config.toml
encoder_arch = "preact_resnet"
spec_augment = false
text_encoder_layers = 6
init = "xavier_uniform"
momentum = 0.95
max_grad_norm = 1.0
Rows from block 2 of the audio encoder of a small contrastive audio-text model, named by matrix and row number. Rows with one number belong to one channel. Each number is 128 + 32 x the weight over its row's rms, rounded and kept within 0 to 255. All counts start at 0.
After each channel's rows are labels from the 100 clips, of 14976, where the channel reaches its highest value: "lies over" is the class under the peak. Only what is clearly more common there than usual is listed. The data: synthesized solo parts of chorales (CocoChorales). In brackets: how many of the 100.
# convs0: first 3x3 conv (encoder.blocks.2.convs.0.weight, 64x64x3x3, each kernel summed), inputs 0-63
# convs1: second 3x3 conv (encoder.blocks.2.convs.1.weight, 64x64x3x3, transposed, each kernel summed), outputs 0-63

convs0.45 [168 124  95 112 122 119 167  77 142 130 131 111  79 155 121 135 120  75 106 124 158 186 137 124  90  83  93 115 114 119 111 125 150 145 137 105 104 120  98 126 135 160 126 118 128  61 161 110 125 135 248  73 150 187 111 162 120  80 178 106 112  86 162 118]
convs1.45 [157 145 113 135 183 140  74  79 139 103 132 121 133 157 121 161 139  92  88  93 147  72 117 128 119 108  54 101 117 130 130 116 106 203 155 159  98 131  99 132 152 105 174 138 160 142 106  98 101 136  91 149  79 133 126 226 146 124  69 158 116  91 108  95]
lies over: G#4 (29)

convs0.42 [118 100 165 165 122 133 124 105 130 108 187 119 125 110 148 101  68 108 164 146 131 100  76 162 107 124 150 113 151 158 145 149 168 141 221 164 114 121 170 150 151 144 144  43  60  77  94 106 126 198 117 148 110 140 121  94 134 114 108 135 100 160 161 116]
convs1.42 [144 135 157 124  82  87 140  85 100  83 166 150 129 163  99 113 114 113  80 150 136  83 102 113 124 121 114 135 134 182 162 123 183 118 132 153 107 118  77 162 170 147 119 110 214 186 169 107 129  99 138 104 102 142  81 223 141 154 128 161 141 147  95 121]
lies over: C#5 (34); D#5 (28)

convs0.25 [158  83 120 116 147 113 103 124 135  93 142 122 108 161 126 138 234 176 149 142 144 157 116 200 130 121 126 131  99 152 140 108 130 177 128 133  81 123 146 118 117 104 134  86  93  64 137 138 158 218 128 141 152 149  65 132 144 193 141 154 124 149 157  90]
convs1.25 [163 100 157 152  83 163  95 156 130 130 172 137 169 159 166 110 110 204 136 130 176 105 106 138 107 153 148  80 142 155 111 142  81 132 141 174 172 167 149 125 107 170 142 147 208 181 122 115 102 170 149 154 114  93 135 111 136 106 141 210 169 147 134 149]
lies over: F5 (38)

convs0.2 [132  70 118 116 125 173  92 135 134 140 141  84 153 120  99 116 135 112 133 133 136  84 137  84 143 148  32 131 167 184 159  72 120 118 155  82 119  96 171  72 116 140  99 126  80 126 151  63 123 175 108 106  93  88 126 174 111 179 103 130  96  97 103 113]
convs1.2 [114 120 111 128 174 132 128 117 135 140 109 145 185 147 120 155 173  95 163  87  83 158 169 213  87  97 115 139 125 127 157 113  79 107 127 128 133 100 147 103 124 114 166  67  79 105 114 166  86 119 145 150 169 105 183 153 156 102 111 140 132 167 124 224]
lies over: silence (67)

convs0.49 [134 167 132 124 111  78 187 120  87 115 131  84 130 123  88 128 167 172  78 119 115 176 149 131 131 193 126 102 157 127 147 117 108  87 148 131  82 111  84 124 109 148  85  41  87 117 207 101 172 106 105 144 118 125 118 125 118 144 106 179  87 148 101 165]
convs1.49 [145  97 149  92 134  92 114 111 113 119 101 135 135 120 103 140 118 113 137  25 106 154  85  81  55  36 131 109 145 107 133 153 129 133 169 137 105  87 143 113 112 155 128  50  80  48 108 146 103 130 141 132 105 119 134 129 106 142  92 169 114 102 118 128]
lies over: A#4 (28); B4 (25)

convs0.59 [135  84 119 139 112 125 104 156 156 152 147 118  76 135 138 154  95 137  64 132 186 139 104 108 130  73  42  90 109  56  67 118 135 205 154 140  75 145 127 122 103 140 173  94 113 160 178 134 172 150 149 127 134 148 114  90 130 105 157 151 122 153 112 132]
convs1.59 [166 135 102 159 153 161 119  87 170 127 173 125 157 186 137  80 170 124 121 125 150 109 138 138 140 136 126 150 142 183 170  82 148 178 148 152 165 110 125 139  29 156 130 191  97 113 133 115 136  89 164 103 122 163 212 109  95 114 137 108 157 135 121 160]
lies over: silence (87)

convs0.43 [106 192 141 100  89 155 133 114  78 124 139 115 101 145 109 151  85 172 128  86 140 140 113 142  67  95 166 109 154 127 135 129 110 103 101 163 167 153 136 202 142  90 113  95 119 101  96  52 115 122 143 112 150  82 125  77 113 129  86  81 136  40 130 120]
convs1.43 [108 139 138 129  67 135 116 149 138  68 164 106 112 123 133 159  94 132  93 102 127 124  72 129 132 167  75 110 173 123 121 134 137 167 224 118 124 125 134 159 179 149 185 164  94  82 123  61  83 133 101 155 153 150 146 139  91 163 131 122 186 131 171 151]
lies over: G3 (40); D4 (28)

convs0.31 [125 109 106 159 113 120 154 155 121 134  86  80 134 110 148  84  85 165  89 108 153 160 147 118  76 102  38 155 142 118  98 146 132 168 155  96  83 135 188 152 155 146 131 192 130 124 179  88 147 130 164  87 148 151  89 134 127 152  91 113  87  54 131 138]
convs1.31 [143 104 159 134 188 171 159 117 124 138 155 112 203 163 165 126 179 117 136 163  80 122  72 166 120 209 119 112  97  97 152 110 116 166 103 125  81 144 114 162 110 150 125 123 119 135 128 120  80 101 100 173 104 149 152 180 202 131 104  67 131 132 132 141]
lies over: D3 (28)

convs0.32 [119  86 186 156 140 157 162 140  91 162 164 162 102 126 148 151 151 149 115 154 160 128 127 204 106 113 129 129 116 193 104 109 181 131 131 155 186 118 171 130 128 150 141  77  79 129 123  95 148 189  83 103 114 156 108 159 163  94 171 175 104 160 178 151]
convs1.32 [143 167 103 139 123 132 145 156  99 109 166 191 147 130 144 121 134 157 154 134 156 105 119 110 174 168 144 135 103 205 125 167 219 127 144 145 119 164 165 145 103 206 129 139 197 132 132 109 141 107 150  96 122  93 136 167 145 198 117 113 171 124 133  75]
lies over: F5 (27)

convs0.9 [133 165 172 124 146 122  69 129 171 121 147 135 146 140  89 155 141 103 167  79 177  46 111 158 116 138 137 148 127 150 141 165 184 141 134 139 179 138 167 143 171 136 174 130 114  66  66 109 118 160 151 114 128 195 115 110  99 165 158  98 187 122 113 103]
convs1.9 [157 170 186 119 115 190 112 114 134 117 144 143 130  92 154 172 124 156  76 157 134 164  42 146 157 137  84 128 161 131 157 166 152 141 131 129 161 159 134 102 179  79 181 178 159 107 130 105 111 145  84 121 116  85 115 125 119 117 148 204 166 175 131 142]
lies over: silence (99)

convs0.53 [ 90 172  73 125 130  86 134 107  79 168 119 125 112 127 122  90 155 114 123 103 111 178 142 114 117  78 105 127 184 156 120 126 156 142 158  96  99 158 118 135 134 171 142  80  21 132 148 119  97 155 145 144 136 121  92 128  63 104 105  92  80  94  90  75]
convs1.53 [133 119 111 118 133 210 124 149 141  95 153 157 141 175 125 140 140 104 138  65 124 165 133 220 116  91 162  88 101 132 163 148 127  81 115 130 137 110 148 108 119 127 134  46  97  85 122 147 141 105 117 118 152 167 133 173 116 139 120  53 177 104 187 144]
lies over: silence (60)

convs0.61 [148  64 108 154 146 129 117 156 121 100 146 137 160 137 151 117 166  92 115  75 137 138 139 176 223 122 196 127 142 113 144 158  62 122 155 167 129  66 132 172 120 132 150 158  88 128  81 197 177 129  92 114 169 115 161 138 134 139 132  90 109 150 141 144]
convs1.61 [ 74 131 135 131  92  96 159  68 108 174 154 163  60 146  99 152 135 118 175 149 107 136 114 151  82 160 101  72  81 144 143 117  94  81 120 113 125  98 107  78 122 122 123  95 228 138 117  88 126 117 153 120 115  93 104 181 187 109 151 116 122 114 130 132]
lies over: G#4 (26)

convs0.44 [108 129 100 135 131 130 118 165 115 146 137  90 118  99 123 144  75  40 156  73 138  86 107 108 146 106  89 142 101 159  76 111 138 117 155 144 121  84 115 114 161 145 188 170  65 103 104 110 143 142 186 101 151 140  81 109 120 127 135  54 123  51 115 120]
convs1.44 [135  90 135 133 120 144 127 126 130  74  98 144 155 124 107 108 125 103 129 102  93 139 144 150  97  90 122 138 120 145 154  90 150  82 124 104 127  90 128 147 117 121 127   0  83  84 134 121 108 151 174 145 135 161 155 197 173 100 131 136 110  91 117 114]
lies over: C#5 (28)

convs0.56 [164 117 148 132 131 110  78 145 106 137 131 127 112 142 118 137 164 137 106 152 118 227  92 140 117 195 102 110  73 105 122 135 141 103 121  73 104 164  65 149 112  90  96  68  80  97 135 122 168 102  94 122 116 116  68  67 145 139  93  98 126 163  87 121]
convs1.56 [ 87 114 102 104 153 131 134  95 168 155  97 106 123  93 107 152 149  80 130  90 125 194 185 159 104  55 124 118 158 108 112 120 120 113 117 132 160 107 111 163 127 134 113  17 109  41 116 127 114 154 145 112 159 169 142 180 125 104 154 137 159 154 142 125]
lies over: G#5 (27)

convs0.15 [140 111 161 113 108 118 103 174 155 123  95 121  75 132 183 153 110 133 142 171 105 133 144 166  74  50 157 128 105 140  82 162 171 122 159 113 160 170 138 151 158  74 196 113  77 162  91 144  98  91  83 115 157 146 112 156  83 139 183 136 139  99 140 131]
convs1.15 [114 121 128 133  58 147  96 126 141  85 167 126 133 152 107 120 100 181 150 197 127  89 100 125  88 100 105  83 145 132 115  99  76 140 131 120  99 199 141 109 119 142 111 129 124 202 124  88 102 157 161 112  96  85 126 102 164  93 102 156 106 208  86 159]
lies over: silence (99)

convs0.58 [166 112 112 139 131 109 110 111 112 124 155 131 135 134 109 136 118  94 160 154 162  92 138 215 188  82  77 126 184 187 175  97 142 157 120 125 139 145 156  85 134 141 135 106 134  71 142 160 172 192 150 159 155 135 104 134 136 131 140 117  90  93 212  90]
convs1.58 [178 107  92  88 105 181 158 119  96  89  96 140 129 109 124 149 141 151 149 163 163 103 128 173 161 113 110 108 120 225 175 143 129 122 125 149 103  98  93  66 112 133 184 102 160 189 106 141 123 160 117  76 115 100 108 173 164 156 105 145 167 173 120 112]
lies over: F5 (40)

convs0.46 [123 155 104  89 161 129 104  87 146 146 162 142 107 197 117 125  98 108 120 148 148 207 123 197 130 118 121 157 118 109 142 158 156 132 176  90 161 115 142 199 154 123  65 108  82  75 130  85 162 160 115 136 122 122 111 114 152 151 103 140  69  83  74 134]
convs1.46 [ 96 146 106 113  72 142 138 130 103 141 153 126 157 147 132 108  95 184 121  83 146 110 175 221 101 188 168 112 124 133 128 127 144 171 105 105 119 162 146 178  93  83 224 160 154  79 127 129 135 161 106 141 138 152 166 116 169  91 147 138 133 138 162 106]
lies over: C#5 (31)

convs0.24 [127 155 190 132 121 142  98 173 115 126 121 176 142 110 135 158 133 184  85 129 113 120 100 138  87  64  95 118 125  92  99  85 128  94 148 218 121 136 126 128 137 189 100 109  36 137 119  96 153 144 114 109 102 184 112  78 143 131  75 131 109 116 145 151]
convs1.24 [148 131 183 189 131 112 127 177 110  83 149 152 141 153 126 149 207 128 138 128 131 147 143 106 183 165 162 150 160 157 160 118 159 142 134 175 142 150 153  92 149 157 143  61 105 152 106 132 150 101 150 127 128 160 142  81 103 159 157 134 123 230  93 172]
lies over: F5 (38)

convs0.62 [139 145 144 122 149 171 111 149 113 134 113  82 182 126 188 122 141 165 187 134 131 121 119 167 107 175 108 142 102 201 178  97 126 143 149 181 171 104 152 156 132 177 161 165 173 174 132 134 133 128 123 145 167  98 231 160 152 128 108 124 122 167 137 137]
convs1.62 [ 74 153 107 139 102 101 116  88 118 116 146 120 105 169 109  84 120  69  96 117 105 107 114  68 189 148  79 119 121  85  86  79 166 116 100  93  86 164  99 106 146 100  90 156 115 130 115  75 153  78  84 114 104 130 128 170 113 122 139  56 151 140 100  85]
lies over: D#5 (38); A#4 (26)

convs0.33 [ 94 182 141 139 135 149 137 100 106 128 188 148 167 153 108 156 150 122 134 135 139 151 105 133 134 135  92 129 116  59  81 128 169 125 139 138 101 126 120 137 124  81 111 158 153 190 140 131  82 104 132 132  74 137 231 186 148 110  53 141 111 188 154 140]
convs1.33 [128 136 132  87 120 146 150 137 139 166 156 113  77 155  85 137 149 164  94 158 108 138 131 150  66 142 124 125 128 111 135 141 147 132 117 122 140 133 118 139 158 130  80  19  63   8 131  86 121 175 129 127 142 141 168 135 150 173 140 117 143 115 148  92]
lies over: D#5 (25)

convs0.5 [ 68  92 133 102 111  74 131  81 133 157 112  84 103 118 108 142 116  79 133 129 117  87  80 106 125  98 113  99 146 132 116  48  77 104 176 170  60 170 108 129 122 104 100 105  70 122 149 114 157 144 121  95 110 182 112  85  85 109 113  99  99  97  89 129]
convs1.5 [134  94 115 176  97 156 144 107  97 101  95 122 184 185 139 110 144 161 180  69 157 151 147 182 125 149 124 177 100  88 106  99 167 131 137 137 176  77 133 119 112 126 129  94 105 103 169 185 146 130 173 145 182 148 165 144 152 154 115  69 119 113 115 190]
lies over: D4 (28); E4 (25)

convs0.54 [118  91  96 132 101  98 107 130 166 120 123 133 143 172 130 152 132 106 111 145 143 213 116 174 154 129  75 100 173 156 163  80 169 174  76 138 122 121 127  76 119 104 160  88  78  84  89 171 134 158 102 110 138 185  89 101 127 174 188  94 121 121 106 131]
convs1.54 [148  95 156  97 115 110 215 136  93 135 114  78 181 100 105 151 182 139 116 136 108 169 164 160 142 153 154 119  92 141 189 110 161 198 163 128 122 102 172 141 145 105 167 148 152 145 174 104 158 143 115 152 109 115 173 198 150 112 160 138 175 143 102 115]
lies over: C#5 (28)

convs0.36 [136  64  98 156  89 144 126 166 127  99 140 123  80 194 130 140  70  77 106 132 231 185 111 133 129 104 134 114 150 106 134 115 161 194 155  92 132 120 119 120  97 103 127  92  83 113  59 142 150 147 104  88 121 120 150 145 119 149 159 116 140  91 146 158]
convs1.36 [158 114  85 109 120 134 107 106 111 140 167  90 157 157 163  94 128 181  79 112 183 105 130 182 172  88 136 110 105 124 138  85 138 178 137 140 149 110 121 149 117 138 137 135 124 101 157  93  97  98 112 143 150 116 241 101 106  62 106 142 136  60 152  97]
lies over: silence (97)

convs0.8 [149 141 164  80  98 133  96 129 144  97  80 131 103 148  89 121 124 147 159 118 139 141 125 198 109 101 153  92 128 202 110 179 134 140 147 152 122 123 161 147 115 170 120  35  62  76  79 136 170 201 115 142 144 151 145  95 146 144 141 124 115  85 132 134]
convs1.8 [119 192 147 118 114 173 144 150 123 152 135 157 182 167 166 132 114 190 141 147 122  97  89 158 182 165 135 102  98 159 149 106  94 146 155  66 124 166 164 129 158 140 154 109 146 145 132 144 140 131  84 125 122  56 182 116 134 173 189 161 138 193 130 164]
lies over: F5 (27)

convs0.10 [107  76 106  90 112 178  63 133 131 144  97  68 176 135 110 127  85 182 149 131 136 142 107 177  35 163  90 141 132 147 122 166 152 145 137 136 107  74 167 170 143 115 164  89  90 134  98 121 113 176  96 138 177 129  88 134 130  89 151 139 152 112 138 142]
convs1.10 [106 192 130  93 135 148 152 143 120 164 175 133 144 114 121  59 189 115 118 130 140 144  89 212 145 160 143 140 126 124 117  91 167 133 114 112 124 152 135 159 131 140 132 135 200 128 137 141 163  84 165 162  87 119 195 175 140 135 157 132 168 174 136 202]
lies over: C4 (28)

convs0.16 [127 160  94  93 112  89 186 132 130 144 119 148  51  99  83 169 114  88  98 109 117 191 133 140  89  40 142 104 128  89 120 144 119 137 145 106  87 136 148 105 128 117 136 146  73  86 146 143 160 141  99 118 129 188  86  87 110 182 155 101  95  83 147 130]
convs1.16 [106 107 127 143 159 147 106 161 152 102 146  98 126 136 132  91  84 127 107  92 132  85 177  82 130 176 125 140 137  81 125 124 125 140 127 113 133 112 127 137 141 148 117  44  48 104  62  89 138 103  57 140 145 142 136 234  93 152 147 102 117 115 134 108]
lies over: E5 (43)

convs0.38 [111 109 112 118 147  91 138 161 131 136 105 128  78  94  96 123 126 126 114  67 124  94  98 138 106  69  98 114 155 149 134  87  69  84 178 103 137  70 104 130 138 120 114  97  88 104 132 119 141 157 172  91 114 175 101 118  67 157  89  80  86  40 145 107]
convs1.38 [132  78 125 170 170 127 104 107 188 110 137 149 117 101 195 116 116 115 128  80 178 125 124  60 153 145 141 182 157  99 138 137 157 106 117 153 135 132 154 148 145 149 127  43  99 111  81 135 128 125  99 122 189 157  97 204 159 127 142  73 110  97 152 123]
lies over: F3 (27)

convs0.63 [121 148 123 139  91  87 165 112  89 153 124 108  88 145 167  61  75 137 105 165 181 116  25 145  94  81 150 148 143 125 133  74 116 109  95 148  71 127 114 106 164 119  82  93 106  92 135 138 141 160 162  81 103 120  82 163 118 111  96 124 102 130 105 135]
convs1.63 [159  95  95 151 132 118 126  81 166 133 152 110 161 168 121  17  97 110 117  85 150 157 104 162 193 121 131 131  87 121 133 135 110  63 121 198 163  93 122 141 137 116 160 119  74 109  99 130  79 123  96 170 141 168 131 135 140 122 145  80 129 113 164 104]
lies over: silence (99)

convs0.50 [155 134 154 157 138 144 146 145  70 130 109 155 113 108 110 136 101 136 101 155 114 167 100 136  59  34 109 171 104 106  74 153 100 112 170 100 134 123 145 134 113 143 153 109  46 134 127 130 133  88 153 168  95 120  94 154 151  98  70 155  74  68 150 114]
convs1.50 [ 79 172 112 139 241 185 130  77 109 106  86 131 114 127 123 121 152  95 161 158 126 104 107 145 138 125 129 123 121  93 165  84 129 150 102 149 110 164 137 128 161 145 146 106 133 112 144  88 149 165 109 102 119 155 154 203 124 166 115  38 141 155 121 162]
lies over: G#4 (35); A#4 (31)